From a checkpoint of a small text-conditioned image diffusion model.
Data: trained on regions of photos with short descriptions (Visual Genome), 203450 training examples, 3.3 epochs.
Rows from block 5 of the text encoder, named by matrix and row number. Rows with one number belong to one neuron. Each number is 128 + 24 x the weight over its row's rms, rounded and kept within 0 to 255. All counts start at 0. Numbers have three digits each. After the name is the row's rms in percent of the matrix's.
# fc1: MLP up (text_encoder.blocks.5.mlp.fc1.weight, 1536x384), inputs 0-95
# fc2: MLP down (text_encoder.blocks.5.mlp.fc2.weight, 384x1536, transposed), outputs 0-95
fc1.830 113:074163088063131170129135121090103134117116135139118118165097103088124107138132109122119110148146124140143111124137114135142132138118095159105123120147103193103109096112134127095119121127087120098158116170100095116083132107101139160112148112130155103151121117119120143143139126097168130138
fc1.831 113:097100139089103108134120148145129107135143131123154145137138124129121092133143118147094116140129098122144139135142136134111125124117139116155108176118133110123151132119151157125092117135137099087146085162099149118132163110134098158125113113135150166147142103105142131127172134134141106126
fc1.832 112:116127153126151069133112138106094129139148136103125133181116122140136137118122172149155165135125112131108135173168078108146109069119142099099115167147182104105128138100118149130091148174174125131118153165133119130110117130155153115104110146123118120153146096177132123118190079121130103126
fc1.833 074:122142146103137105098074149071118118156125134106131094142148147111121161140155094101136123155115118156127179155111094144147145129117120158097109106103124181147168139133141137122160156128123152147126109142131148095094177128124155111128124125126163086102129136169116108135108118154122147135
fc1.834 109:089121140129161144170117123111141145124102118167136059126134163123144102111145144140110129141109115136137167187181143158139090125106131130095070158151141162122129117129073084111130155109142103105111127129126138125115160084092143096090108091129141140123099112100169191158154116140128158114
fc1.835 108:135129118092123138136122133123137120122095172159149140173138123078124099185146127119140124123092148113131149137123115110113135160130131145098114127121128112112187102123123137111126123128118152175131169097106133150127143106177160112128147112109108104158141107128131132187137113156137077115
fc1.836 115:069140100134136138116119107076109109117166088131113177117130149123146146126136144154142125124155141149152120133137107135134105128135144118143111141076104095148146157107108100111162124128140109137140165108104108157142115167146130123124121105181143063101115150141097132121117111133128171148
fc1.837 110:202095118075173149138146129123117122101186137140132121161111131110127136148128124122128133147116116103080134157193146135138121145126145063116135103132125139147148141111112108090098072133116138161120070123083127156145163127132116180132137112111104092178168133105128085110121138163121114105
fc1.838 108:097104127108129071107128124095114138156179125146124116130149179157121118129112117104149138125173118138118114101123145133133139147133119149146146150121120177100138127126113123117078099143129127113116100144122152117161094176119145132141123109070076127097079098118118141156108156102066078116
fc1.839 101:153141133110106121097125164141123193120186156108086134096142145148086138117139184174138122129145122147141157058116085141127150140163114094133132099135146199107117094139121105139117115144111099140113173137190135154147132074147121138134119111087123121111100124106136141108129094123174153175
fc1.840 116:128121131168130127123154116114128112121155101113140100140138115109117100108158158124138128102125081134146165176149175123108144144142162103171128171129116104133145133138156072103156133118154097143104107130117131146153155113103117091112170095155174104105090126143142096113135147130151191134
fc1.841 104:126121133160127132128108147120103121135136125124114135154122169125117157167125154134115126110148111152117145097147130129156128136148147084132149134120088144153161130121134104126108095120139126174116142101089106114157104082096162064126080115132112145132129156116081084121111128116156164140
fc1.842 115:164142120153125136118150125145141177127144123131136136156144099137123100144101121143140084118118144102114142108118165134156181156121112141107167071099122147121137099124117162134132100089138155166128100153134092092114145126115147114130174168098118093077112122084142178169093124098097114093
fc1.843 110:161089112117112165161117112166193136158082106127112095095120079119131155126134132088147095141151158113112116148121140125173098142111144075112135144133068138141090148118177102116157109147136152123160064190094104105136096103165145095085112116130180185162117101102117100166134164108147122102
fc1.844 116:062132169136083125143123147116149087137111129123139131162098164136083126106133137111160097107140152101125172117133098140092168104101113127087151096143159152159129136113113140147176130158132108126132085140112131123169162142131127120116115107113125137117115129146142150090111091112128110089
fc1.845 110:129108107135128168144059153109121132127148137123163136080087186151121121154148060118100113114099131115095117155100145121113132139129154107106157135135136200149113106121157123128093118158108110133131155102114130139126153157128093147116114100137145110150130135132141126111109152152110145099
fc1.846 107:071117134116144118154080119131121131125136158093150110135125106119102150141089097160106119154068173133119179128121119137099147119125114143149142143165136138120115111120129148130138123071128125090139101118088164127155115122159105129141119169134183130090098102138153134074176128157086092066
fc1.847 085:121125119145122111090136096138132118202119132139113149125094117097129122136147100176161138141105113128143185113117140131128129163130126090132145138119109186131123151131153144126115125086119086102144142230094101131151144097141130123128143131162189106111152125143125149125104077117133074136
fc1.848 106:152160106107140098128120121135134131120179149150080130165104109107121115123109109103136149162089109149121130158109142118131150124099124130167100112110136165147139126110122157110134152128143099147121145079127132133100113115087103123099121102131168138148128124183151181077096123163121081137
fc1.849 096:160108134151074169122113133125120126124118084150118131139164128122153178118129141184133152113141111088144153147125112113122191147136087073162125137108123144124137126125121111190142108135126164122123127125159141154085134107141083126093101145142132140140083119104101123092148181118135125126
fc1.850 106:170130162162130101137153121117153162115143144173154153111122156118153129151127096114153108160134145112101064202154064154140111127114105179083149128147156101145129110142112179109138115119131144090115132102136098121136142095170113159108122102087105144120151077080124114149105137113128153104
fc1.851 077:111102142126115184127118085146077100144161145121132110134136145135125144104113113108162166121136116126142130121156114131171149166148155079149109177169158137147142125094140086118146144103141127161131146137161126117126118128101092162151091169128120081156140150168143111170131129141119132176
fc1.852 080:136105142153084136147132139174125122071132124134125125121146101107097117150106142119150120189121129142121090092153166163138104122163135138177139153121080108127141138157066133128116144096170128123108100139113138111144174133135121131143126125147113132144098137125140097112109113124154140141
fc1.853 111:134095128148120122109135115087124107156168128074134119098162111134162159127166098121132123130129123101149082104111073141161135083126136157107098129106137120132125123121121110133097119106115159157139101120112125128117100128178121139126148138102125110132102132174149127089144164136168108125
fc1.854 095:174173118154132171113116130149133140147149137156103113131071099137158071114082131180148110135128106137123103185115111084115134110121150111123090129101094154141115153125152128069136160095172096095125112094147113130132168122120128124165095115110144109119138178132126155117128147127111109159
fc1.855 107:094128108128131119116096119111082129138102138138148118133088148112100120107114163144119080160126136149104106132156171151124105135172157113131114095124119121133119152115123101122153142066123153097125090181137109141124167130120172113122123087137159120151114133139175106147151118113093085141
fc1.856 098:154130148090138119142135118105118129123091116120112133150127108168113100163131137100150156180122121132143049152139106113148099123173127126194149113113120132149152144147117151129116137128106114128114090139101115141130158119100130105129101116139138130146155155158140085106110152137114119107
fc1.857 114:085137138123135138114147147080113143105133132126103119108131169123136130151147091106122096134138108084155207139121129126162110144150142074153101130154111172136114085119126123116165126111110091127118106115120161107148134139142088128136115186130131101126136144100130096132142109130121145133
fc1.858 111:139136127077114101094141151140120141121153124130098155132125126141111164112167110130121122137114111088147140143109147145122071177132163180135149115131123142121148120157144143092121125100112150129148138120065116129141102134114125150160050116157185076145108138115113105106101078159148093088
fc1.859 071:124126112105140124131123104094111141103088111118160095143100177138140138093119113151152105151103098115152132137148130115157131122172128078136142083163101149141097140123114147147127160139189117152111143135079110123139116136079148113126103135118147100135102130105179130174114130140087104104
fc1.860 100:126102103140114142131087132132148129126148111162153117154131124139144117139110138144144129144129103151118131145143166145146102188159157135136138102134145148142123122126141120144123156155119136127115210100136126157128129067181130127122119082120122107161103144125152120118149070100120191088
fc1.861 111:146128130121138116121103132133163100114157125120142129107146181134129131118123162123146144104133143166148111127108176116170104118147138117120157114130119191126098191136125114114119133118123108075098113184164102143128153119126145122103147168146120134114164146163124171152112121134163161091
fc2.830 144:160102163193134077157098140151167112138129118122135134085145164182147144119117157124127158119112128115120159128116131113114127112131136099162119129128155079155129164143126117115136132123170127139102121095148153153163148156161140127160106132116094140115128123129125131116103125169087121116
fc2.831 131:161153115160155151130139108092131148125099145131095138131129115129154174124121130111178137120128160145100129114111128106158115103143105137116153089143112133145101138128099113134158159133105187155135166101141107134113095143115153099106150123107095089120116122164115137125094129144105135136
fc2.832 131:128132105137110181133146135157151134124118115179122136099139134121118109136129070107105115136146152126152129089085178159120146170147110132142146106131077129156114118154113122127154111090084135135145115083127139130142144128093105131131166093149137129097093145098141131143072160165119124118
fc2.833 060:108130117124156114109090118141133133171132129113147082071125121079110152123133122084094151128135152205121135147103084114075148174119125153099140084130099152132145137131131151151121131089144152135155115161124128106116151077135121117112103122101145124118155137145133108138170097081121108160
fc2.834 122:169145131120105115086113142143138113120156132080102181113123122125131164127116117118144123117141140121125112072088104092130143132137113127147163085125110094139153141101153157152122094163118157135148133124118112122130097182168113159184155141121098108128156128164076087124112136070122101166
fc2.835 131:123102136173134128101127119115139140139149082106109126100115132168131152084114129112108141146150102135135121119132132139166114081131119097145152117137115143146088181131159125142145150136163100090121085158147114126155120140068114147121125139140155136106134114106145135070106126108139170122
fc2.836 115:155114152128133132152138162170145143141094166117162093140144109134108107135144100108111125132100104126100128131119154128121141122133132128123142121196130155077136123139147150158100126129115150131117092156131139105115159094122161139126145151089134186155150105109157129137129143132133106083
fc2.837 095:090165156172088098092107146126137134162094101104123133110136100141131146116143150138147134111174151176156129111077102113133135131125114181137118144125153119095112120154138131167160196121139097097150171150168114090110076142144133090122127148138148172094094122167120135165135109070132141153
fc2.838 116:147151116129128180138136114167111117114093134117101147134105081118128129128149140142121138124077132123149156145148109107103127110122130123100118115141137100146128122148144134146176180108149118145123146116139128135115141085112111128110147154184170133167179173154140134094136097158190166143
fc2.839 093:115113093150149155172135092123145076135087103145189123167107124107146138116107095090113122112103120128116107158154160084126122136077129163127111180120119078168128158133126112106124127125153119106152096119075128116131138159112130124110113163152138149145139130147126123137112141148090113099
fc2.840 131:125138117092122127142077135135126145139102152158112164111122123153147164148127116117128124159134179137082105073107090132158128101097091153088120098128143133098131124126119173154082102124099154138148129130142130115088095140167158162148093134089078146140158115114114145172115133122104088127
fc2.841 066:119086095150155140144105163121103112122132108111098127148126155108136160141140136134105142099104136157119132081145110132162138099130145122125153102122122162168147144145134127114100138125120141162120153104104116114134101089105150089149067121143108154124130134137082087137097117168145185145
fc2.842 143:096109147113118134144114133112110079131121129113120125104112168125147156115162152119112158147154128150128120156134092115101086101146134138144099168160143095144109156133153112113147150169126104101121147115158163171149103135156125138122093085161133155188143131165124104121175128141156124147
fc2.843 131:124170149131146104105144138110076124101156129105154160159139172125124099135122124150118151121097086163153137110119109144066133129152124168139121102129196109129169080153096141140092117111092124125082182094150172147129173161097106160195140149119081079121129156148132143085117092154129157130
fc2.844 143:173126085139160146122123110137110174130130100131103134083145113087175122119137113142102172165080122159139108132133147095177095158173128134154104167112089098095121103146146117102089129100123177116126140113138133144087100129142132157142135130116125116153141112099113131172140157173108133161
fc2.845 122:119144135108124087108176078155117111136128110124093111159160079115153117107116178151168140145136130150184134111146114158144132126117102152140094138130126075110131124125089135122155156088151144115126102159130126114134083127118166121147149161111116131103125131113113140146165110102138124153
fc2.846 066:108096149129146101112097094125114131112124125103131106155146112127095141135080103136126105153069139133131174130105124140101140142110067147141134121150127165130093135135126125125125112062137104091133105101086155136139099111152089141118085204145183109117122138147141150080180135130076123067
fc2.847 069:143125134124152133108145101137119122159122140111115137132085092128139096123158114151126171142126089128155147121155127130128136095148122137106115117103123155144124102114139198124108111114114152107109146196102139141134138104075136130156178121141152101123120165134113155155141114113153089124
fc2.848 069:136173138111140105136121132147150154106173179124083133174106112131118125114117098118110124145083129128088125173113137092118155116081107129155109122131101176133145107113103157129155130129157116132136150090153116126080112132081111136089127112137154098140109124149136176085113128137113123125
fc2.849 066:155110139146071144122116146104129154095107094152124134150140122107142186118137149172109166131148101101098142153136099090120182142133101095146133143117129134106139112140114127158136114125120125112118122107135136180079148114150087115080123119143152163118094138120090117113136159120140150124
fc2.850 096:105123104098117136121102127155097103156117100085093090143122131145113122110140173150079135073112094132147180073088170109113165123131151089151103132111112131089144141125177093152129123155136105159137093165114151120111130163091130117164128133164156120130096172160114128122117109144108100144
fc2.851 070:089126156162143158097137149124098089144152143103094128164150187118129114132141117114129170087171122119092120146157117210166142148167087069148124142144182133151168093134137065103112119123125128108152155160125121109150132160132116134158133169124116150133143108126141123133155197141118140142
fc2.852 070:116174106109158078110128150075115133127129105138118113150100148132167171113135132116168173050141142123114114106091143109143139155129142156105159102121149134130118089104155130117125100158094113132141126096119137149132109164116158117131140138135170126082132125129118129136153155149105135084
fc2.853 134:123162111114144136168130130157125147085110141210122142150093146125114122135079142125100104116127142153114172142150162117105119153138119110144163134142135163133100128127130126112152137162167097105133131140144125122152167130091141140127094117151122140146163128083120138175143085105110138149
fc2.854 088:122096093102107095175108107113119127109119129095134144126154159125082164126174152090134137111132153127145134069154122168171138122158132150123127144145144109146123072127090095173083107126084152132133137153147151106133099146127112157072143122142119141134121110084109127121127104127148138091
fc2.855 115:148126151122121132155121138147165141119157100109109132126152120139165130125152102121146173091160117132131141106101103120131144135061105134138135162146129123151150103126141141123102110188139114157104161075095130116135106124146084141125139154118109129109124140111084153119109140150162150105
fc2.856 082:109135115146126140118127149166144116148171144161162138133140147095156165112130130167112127058173099162074166117105126140124144131099116122083110147125096128112085146130149104126139119116151131129120138110143156091124112139160136160124175114142131119109130102130133160170143124139129147152
fc2.857 126:158121113126129123145102115176146125190119128132159135143121114122127125112129160124144165141094140178085084102149115130074131115112111167118142122105130098101130181138148125127083102142143145136130145133135115148104113116103179116117139085128141146121114099151125143131096136127119124119
fc2.858 072:142131128095125116087146140155139162128122140128092138149103107137110157091144097116120144155139128101155134146125140107136081142126187162140158122121137135133144104126126159125122159107128162132145156113092136124132124107116137130160063148150152109153124122086128101101087099155135115094
fc2.859 066:145143135130121115172136123119127121078145140146148146102100154102148105131110102053148140142145116134117168115148084098098135085098129149146142141159163152150124158120160161125138096129133124111105120195089170148083101097095171107099143121124112143150146093121145133160139151195118086104
fc2.860 073:123110104137084142086118118110135149125140117169171146177135129160159091131111113151120126146152105157126120151149167161166117167148144172143144107126133127140096134144183136165133161124104130138145178128152121137158090090156116119120106103125107137150131115152148117111144111097128170108
fc2.861 126:130143139131113148140133111124087145129112148121102119149104102122126137148150103135138110146124115102112132126129089148069146133089102133124111133139140071140148058105105139135131108135135138159158130070115160127140119156135093141156110086109136116167094116090123119112157131116083079167