config.toml
arch = "uvit"
model = "text-conditioned image diffusion model"
dataset = "regions of photos with short descriptions (Visual Genome)"
train_examples = 203450
image_size = 64
horizontal_flip = true
conditioning = "text"
objective = "epsilon"
cond_dim = 128
tokenizer = "word"
vocab_size = 6471
text_encoder_width = 384
text_encoder_layers = 10
text_encoder_norm = "layernorm"
text_encoder_norm_position = "pre"
text_encoder_activation = "gelu"
text_encoder_mlp_ratio = 4
text_encoder_head_dim = 64
text_encoder_fused_qkv = false
text_encoder_bias = "all"
text_encoder_qk_norm = false
text_encoder_parallel_block = false
text_encoder_inner_norm = false
text_encoder_drop_path = 0.15
text_encoder_positions = "rope"
cond_dropout = 0.1
norm = "layernorm"
norm_position = "pre"
hidden_act = "swiglu"
mlp_ratio = 3
head_dim = 64
fused_qkv = true
qk_norm = false
parallel_block = false
inner_norm = false
patch_size = [4, 4]
layers = 12
width = 160
positions = "learned"
init = "kaiming_normal"
residual_init = "none"
optimizer = "normuon"
muon_scale = "original"
learning_rate = 0.017
momentum = 0.95
nesterov = true
orthogonalizer = "newton_schulz_5"
adamw_lr_other_params = 0.0018
max_grad_norm = 1.0
max_steps = 5200
batch_size = 128
epochs = 3.3
lr_schedule = "cosine_restarts"
final_lr_fraction = 0.1
warmup_steps = 100
weight_decay = 0.0
adamw_weight_decay_other_params = 0
Rows from block 4 of the denoiser, named by matrix and row number. Rows with one number belong to one attention dimension. Each number is 128 + 32 x the weight over the matrix's rms, rounded and kept within 0 to 255. All counts start at 0. Numbers have three digits each.
# q: attention query, key and value (stacked) (model.blocks.4.attn.qkv.weight, 384x160, the q third), inputs 108-159
# k: attention query, key and value (stacked) (model.blocks.4.attn.qkv.weight, 384x160, the k third), inputs 108-159
q.46:089073091127129083165154116073128133121161159159150106129097122103118142156118126137104149155109097134108080106120158184128161175075142142163133104093142152
k.46:093118168109130115131154130100152113148134129119107092111087100129118104130127161093095149121154121128096092131089097148143143180137149135086093143104162155
q.47:154141176123125121195119137136182169168135185151171119127071137138140101122118099105106136166162121173104107149092100114126120076110119102108192202142080153
k.47:103165141098097125156093124100144101122114129144096132103111135122109132142120112101141114148169137152112115110094146142183109167169113105099229160122134184
q.48:094178137198123108159148144195127142121071127098116116144099089185161139123123143104167062096134111169158155121145112067143146145175132083142106130094096074
k.48:119121160146111099174120150132131129150119080146147126126101047174189162122122110135122102130150149149161149140171085106121112144195092154132113134115059129
q.49:111091132127120145093103129147109105128149118141114161103134178168150176111131102103113140092147117117108133135136135062105128079178141169153123151118152102
k.49:092071139128154113100105124131141133117144153110088157129151113168104136137139128110131189103193143095103102129142177049157102134116119111078139143140161105
q.50:134115121099085147183107155080119115129119189107146170157096127124096154131158150141127157073130169152161114144119126104111126153142125120150116105110164105
k.50:113089107150111133108089129125125121129121149124173180132138148118144108116120145122193135162111155097091114093149114098107165119158154159159156129102120106
q.51:131122131099120107135107128155142106118082152128104105118133131150114109129155116105135139108115130137151149148161142093147097111108132152117128118134115156
k.51:154142155083133125116128171125061117107111143143101171171128132106157153125140145134133112135198158131142143105181145126077083058155145137145141132138137119
q.52:113146142113150070139121106110102155131136135141112087140136104100124115119124188142109157124146160112070111115126156148129103131178093119107129096125130124
k.52:119167105128149132116119140081092116119123132123113117123114095162143097181147133163101166108193148120133123148153152180089144169138043118131129156124150110
q.53:144097167167150110130152123073161142128110111121145116148110103167149104117089147152085128093160138097118101092142096092138103115172199144127100104153118099
k.53:117051141124091105120091087097100143133157096131132147091123116146107114172076120162057138080111120127130109100132036115209110132156193146133139116145149133
q.54:119086097138125123125157077125064064133148124102174138102089119095137142120115094155161106124195099121127146132161106180080098118098173165146090167111145143
k.54:079131072159138115117124110137147103155132150146187134160139165088113121098114070153134153134096116132122100107139148177111128135105141112115166152126131119
q.55:169181147139111123120159138170140150122133100137146133107111138140179110165106120105134094117124096147118100151159139090142176124102140100157080175152114160
k.55:084155112171128171158115121100142113132080119111107117100112125171144161145150129089171107096138131151117081147171152161161117111127151119114123155112102157
q.56:092097163131134133123143145131180121158158106113127087160138132150153117155123115106108119119148129139137143110110142116129154111120079110117155106155111082
k.56:106090144130137122150143148161140134136154082106169113136137085118130114104127121105127055088150134122116091115121159125156103120160058133103138181151130100
q.57:113132132129131109099118133104099106166144115078142161112132105117121066145148129141102094133135137185177141093165145140134170110121138086108174151131064175
k.57:149151119138111107107131175132125059196150162098116135121144132146100115151128141149145123104134125143124110133123117118191193086100174113143131122131087148
q.58:113139104150096148116092155146120171120085118130096154100111103055114153155117103160169158137126111107092156115136191130167135155155100151104123127151106102
k.58:109151080182139155094183131157099089111116127149134132173141120133117158129123083145126122099123112150100151096103179119125118102175135135168139122091100092
q.59:108113143124124118125149146098098115109178149158150152143156087095064099168133125064168093134141190147119115153162139134178149115125155096102125095136079110
k.59:141159168185127151162132236117087127077194160149127085101099118147090161134149197115105130101150156131169110124150111135123149186116108114143164071122092109
q.60:104148135090148136141098141149130109146178117130121175105104130139118119171145127098179084148103092116141148107117182177096052158111156116172110106112138180
k.60:140141123133154141116115160109094098134120172124110115147122159128157178157113111091163145160096081120106113137146129163088136162072180147169062112109130086
q.61:119102138090146157140134101112160128125108122181134118120131096183063092170129126123119095108115097086143119073140130148150137102133175166092095143166117158
k.61:122083127101125181146129126089152131134137103155124062139108099099112074116140139131093099115116091114134107102116178146163131108101140119124119139178127150
q.62:144070132114160120121179147166152111098144167102096091152144099118109155090175136141099108085093138104149110091127144120203122125108150157137135091150124136
k.62:106085140084137125107113134160139115087139187171117132148129114162150154181154152090101121119116149081112151119168137161141108092092110127126114102113144154
q.63:125152140144173111133103128111114151124112087122129134084130111079112156100118132179158124126137168144091144155101186152127130148122139117146119108127139136
k.63:113123107136133106094154156147115116111151151156138117137104158118134137085093109130180151088101087165126111101114129145071137123108155077144154185135135108
q.64:158152129137044101102100111106155137160088132181129081170113082209111206127150171083172177136118184109111098123151144168108119086138141137147144155144096155
k.64:148144175129070105175135093100157149211097114122094123126080135132128179227104198106134084149135100102084079094156095147137076121157120159172178160196139177
q.65:160114106138135114094086116078086056093121140125085137146122111086102090170071175203104122099190103110168092171176140169048121108138128106116115091089099152
k.65:143191042207163149068116154155078154088104120112105117179147174068102125108146076094167090194172126154140088141119137149022102149079146106135071143100126107
q.66:126145103043068118057057081197169136128097097178083156114187142126152164151049059078082188100119152099125116164131154226078126175121102110140076152120117096
k.66:122142133099109140090096100210220120116057058073089148124081132134130180154043077150102172113114176098205150155073123145116130145160122109094078134138096136
q.67:234170226108148183136177117091072116073140074175122107100063099108212137075120126137140119215129114057126113139124092117214211166124158113158123132150142144
k.67:103193143105091135115162117022103115145173110177076104131143108152159122166144143138125151153141148011175115141058144101141157085119107122193151110150107062
q.68:132103103133133122147114115167119194130140155138108081124075089159104109170113170112074146150076181111095209136114128173128163040154145179096197115169037151
k.68:135134154140074047074104110178115221108092170155107079098120044149093112201133193093026154147186128131100110108120101064105110127117206063159218142117129125
q.69:120092122102192127133142112151082097118125136109147173123151165146119124110131123153036132150148129124106205124169192104086153119098176136094164094125168156
k.69:086101087124203107124167138126123141131095148105159084091129115101084133086167120190084179093171141116175116075160119066105179135066157109134156142126133127
q.70:129110195128125125152122099038170091164124143135100174142042112102175099152205115089148057111111071119087130079183138074182139125130089153188136088112239107
k.70:135060231134157177188110082112109167186164098114150147157133125152124103127103134065214076144158104133110147112141116091123135115105066107107101117187138073
q.71:130177142151084103176155164065146079156174145110144049129078114151158174112093146031132108191135101107115142166142093146154118122121131116173173170151158161
k.71:166129239167085089145150142112113130192124100067111091122066109146127048112106135102138074149125101140136062108122140134068098130176141157169152135120118126
q.72:145086072118173162138139108165156114104151151098120135097142168090089146100082113194106177106175164075135176089147111090143173133139123132076111081116102173
k.72:086120117107143117111171141162120124096174111169145139154127185119116102130082073087089132219149103064147139056130103077136113195115111080093130074084156098
q.73:095125062110113081155148093144149153120166106163131116151116111090134158093058105141179131117115091115173094085073123198117113109202160129140146147141155117
k.73:137151128121061131109142135118118115119113101086150129175132121098118110130056081124168083109107167186148096152127125193145133138176076079128108119135141118
q.74:096101122068068119085097166196081114116071093199092136096187134132201114143172112162106145095179108141162125140162091194105095133140113149092143142132080107
k.74:186183130133153103131081130128149120082114107079108043104184170157104127101123134115072168137135149101109128143118157097151118096145105186111066169211113121
q.75:150089092052112116086109094146121177076040093162106159072022096143206110151139127079125150108127116133092132145164135118165159055186137086147041161168101140
k.75:130158047072091140103121060145102202103101134176131131060159142189108130176172150193141179060140138097089100160166117179134188078129146081159089177150153096
q.76:069140066069154088065177175105060121085167104107143142124101188115150137097122143184089175104184092087056200081156133157108148052132125088094148182142096130
k.76:115141138101187056102177156092123071102114128096145124107145146120120082125121107205047168144129149175107119097189134173148168119200128053142109166148151128
q.77:158164142191117081199191068182097165136136131176169096120094127105105070152106101103108106126121100151076185163131118031099156180146150171019136146045130108
k.77:204143150127128059170107126159108106181127118075082178097178143138110003174075135091113071117109113134083124131120162126129098086154072103058165076137108125
q.78:156162147126076144143179141113151127123096163097116130133130099102124126128141124035095095156039120139120108198139150190082105145134158098156099139073190129
k.78:164153146174103173168148152148141177081125144157131162158103058133079162124186148098134140074083097129107127123091132145060137085151105105105056138147137122
q.79:093071106109138104166147157099137171156110173141145078116149108120093107061207162140123112159152119149136161112144068098129164105118116147139117126129196183
k.79:073128104132130086191145129146123129193129135128134148082109157126174108077226145137090127091142097131139134097124146082140153049087128170129140167140200228
q.80:108125104122154101146153187132158087101127140090110150096141080137073085098177134153142139070179176172133139119181178104061083101168071112176117163080118114
k.80:113123130149188099169146108097131196128129115047138128082113148103112124097217127078096104053196181184082082102098072098090173111196041119163158102110166091
q.81:071114067096141121127100107057063153142172140092096125084098156133153128057113125121162096096119157159113213068214134124140154122098111174079102139142150134
k.81:178105162016135149133078062116094113111108192090132186120083129127054143087080179225181121142134096152126164073192156093196151126123169059165097172152129150
q.82:096074142130149151157146159136054164166165086084172142153101155148161138032160071156178184148072057173169152131165130067094094177068187155130136094107185105
k.82:081128169158151101149143106121104178089160113176090121104086085062185091056206105132106089000135114143143131108154170055140166141147202195129169097059161138
q.83:156115095064163126092069067137121095121104094215074092105135080148163185134113125137134145127154092071140130088082138178137071120145131119183151145131096121
k.83:163134134096112135072049091173136115085111114157113105105116120164133144114090107121141149188135153075170109127126141110140111110167152140136086155184112149
q.84:150122136099095172175192082151115175125074032124190148124110064130089129097105134110189090117105069148167111207145108128153070212153113170121098093126156127
k.84:102078104104134148162164084164166129037167116163125153147102125113126074110170102058173091089110150164096121164099167130103103225115118139101142000132182095
q.85:095122196182118105117104178154137097189156158106131147189167102126066134138165081139115122112145135169158140156138138112047112178073124159151134119111154167
k.85:133125149196194133173173183138166153149104142115117099207145071095113178133143076133113127128116136159161126191085155123105149129182092096174172086109115160
q.86:081163097077123138087171139138124131133146132192142166142138169093078131077109159115071142155162145125152113135147142209154130101111119119187086106155144134
k.86:081150088121081109160177166175118141136121083086156139130087165070104158109127133139102131130176112137160086116104086191135134107195104097183152120104187151
q.87:142119146146097140139169187069144125149129100084114121152155099097147152073153170118120088167127142116207121107134090125142202099095144094128113119136169105
k.87:061074161138086098073170141083082101163168082089152116147155155122157119137142148165178071122113071091169138142126093125133165138076110145086094159126203158
q.88:136116152197047085131134138187159130135091154133059060142174112169133128156172166072110178146052166107083151132083102113091067136151129112108095157058102129
k.88:160068122149069082075067173195105158203154173086162083167161118155075095210137148155098100144095120077096119198098132127055135051115120132122095154159094073
q.89:079135079142130061110135102137059113080153151153127084090125176119135130108189138147087137181168134195124143128087126135150102128126163136045121097138138128
k.89:113120115102134096142080110109113094117133107083161083101150119096108113115164164153080115145145147137086129128177138113155112165127110063064096191126135094
q.90:122100117113134094175097138161108089128159194104093029113164123166138191163121128193123138116156066107194122050126067126140101134076130183128111139100060147
k.90:129165132041162092112076160147085162099149192072136101125183176158134125154136116127083149188174107097110111112100123113137158143076119170075080170169138106
q.91:137107159161140154144136130065072141192089139105124088146130084164113110154171159172184135175068151135136101191084133104122143175139113195099110089062122131
k.91:107136166182149078134141149133139104104162166191072069174141110134081139101168155130191111200098076109093155096079123105074093173130141124094108088130165109
q.92:146115172122093144131211152095130145167130125128177133174072124130145097145185136103118109096124087133106161090150115034143170144109107180135118132147145101
k.92:154116122152160119168169169086106087164130142113201074198185093135144123145182091107068170095147133100144148158214095112088160081128080126159149127090173136
q.93:062141127068140046122141084080152162130155129133109127188136189194126127073107164199110111142174153121192183091144145143102130146140076107110101121133170086
k.93:081090154105178087105094180175109132141166123044109107212132158064126139098089149180179057119143109110171154133129121139131109143113116082069131163094147174
q.94:093154123062157124121104119113135135188138185138153106083107192186187173091149121114145230134138031107112124062155094122132131078161075158233133119102135158
k.94:085194148074175131184192176117166187080122130131121095120118174156151162098159109132103177188081084123076172072153130168151157091137117056141145132115115169
q.95:077071148062211202128129121126070106168109146112116140164168206120110118064155127142132108080142107178096084101107150130134139172120118170080136143093144180
k.95:082109123122182141175128144154108119106113133185129131115106159136162165033103138174133131132150090088107113085149165080172181117085129078130195150136165123
q.96:126151146160103133162128182114146091120149109137085128165131107101116148109132146044145110114126142169159122157142126093080016179166107047112111173114110092
k.96:146081156188130101143062147139129114112170110121156164088092121103130071125128147096134111153146117096096097184097097106095145108195084162105103228163146112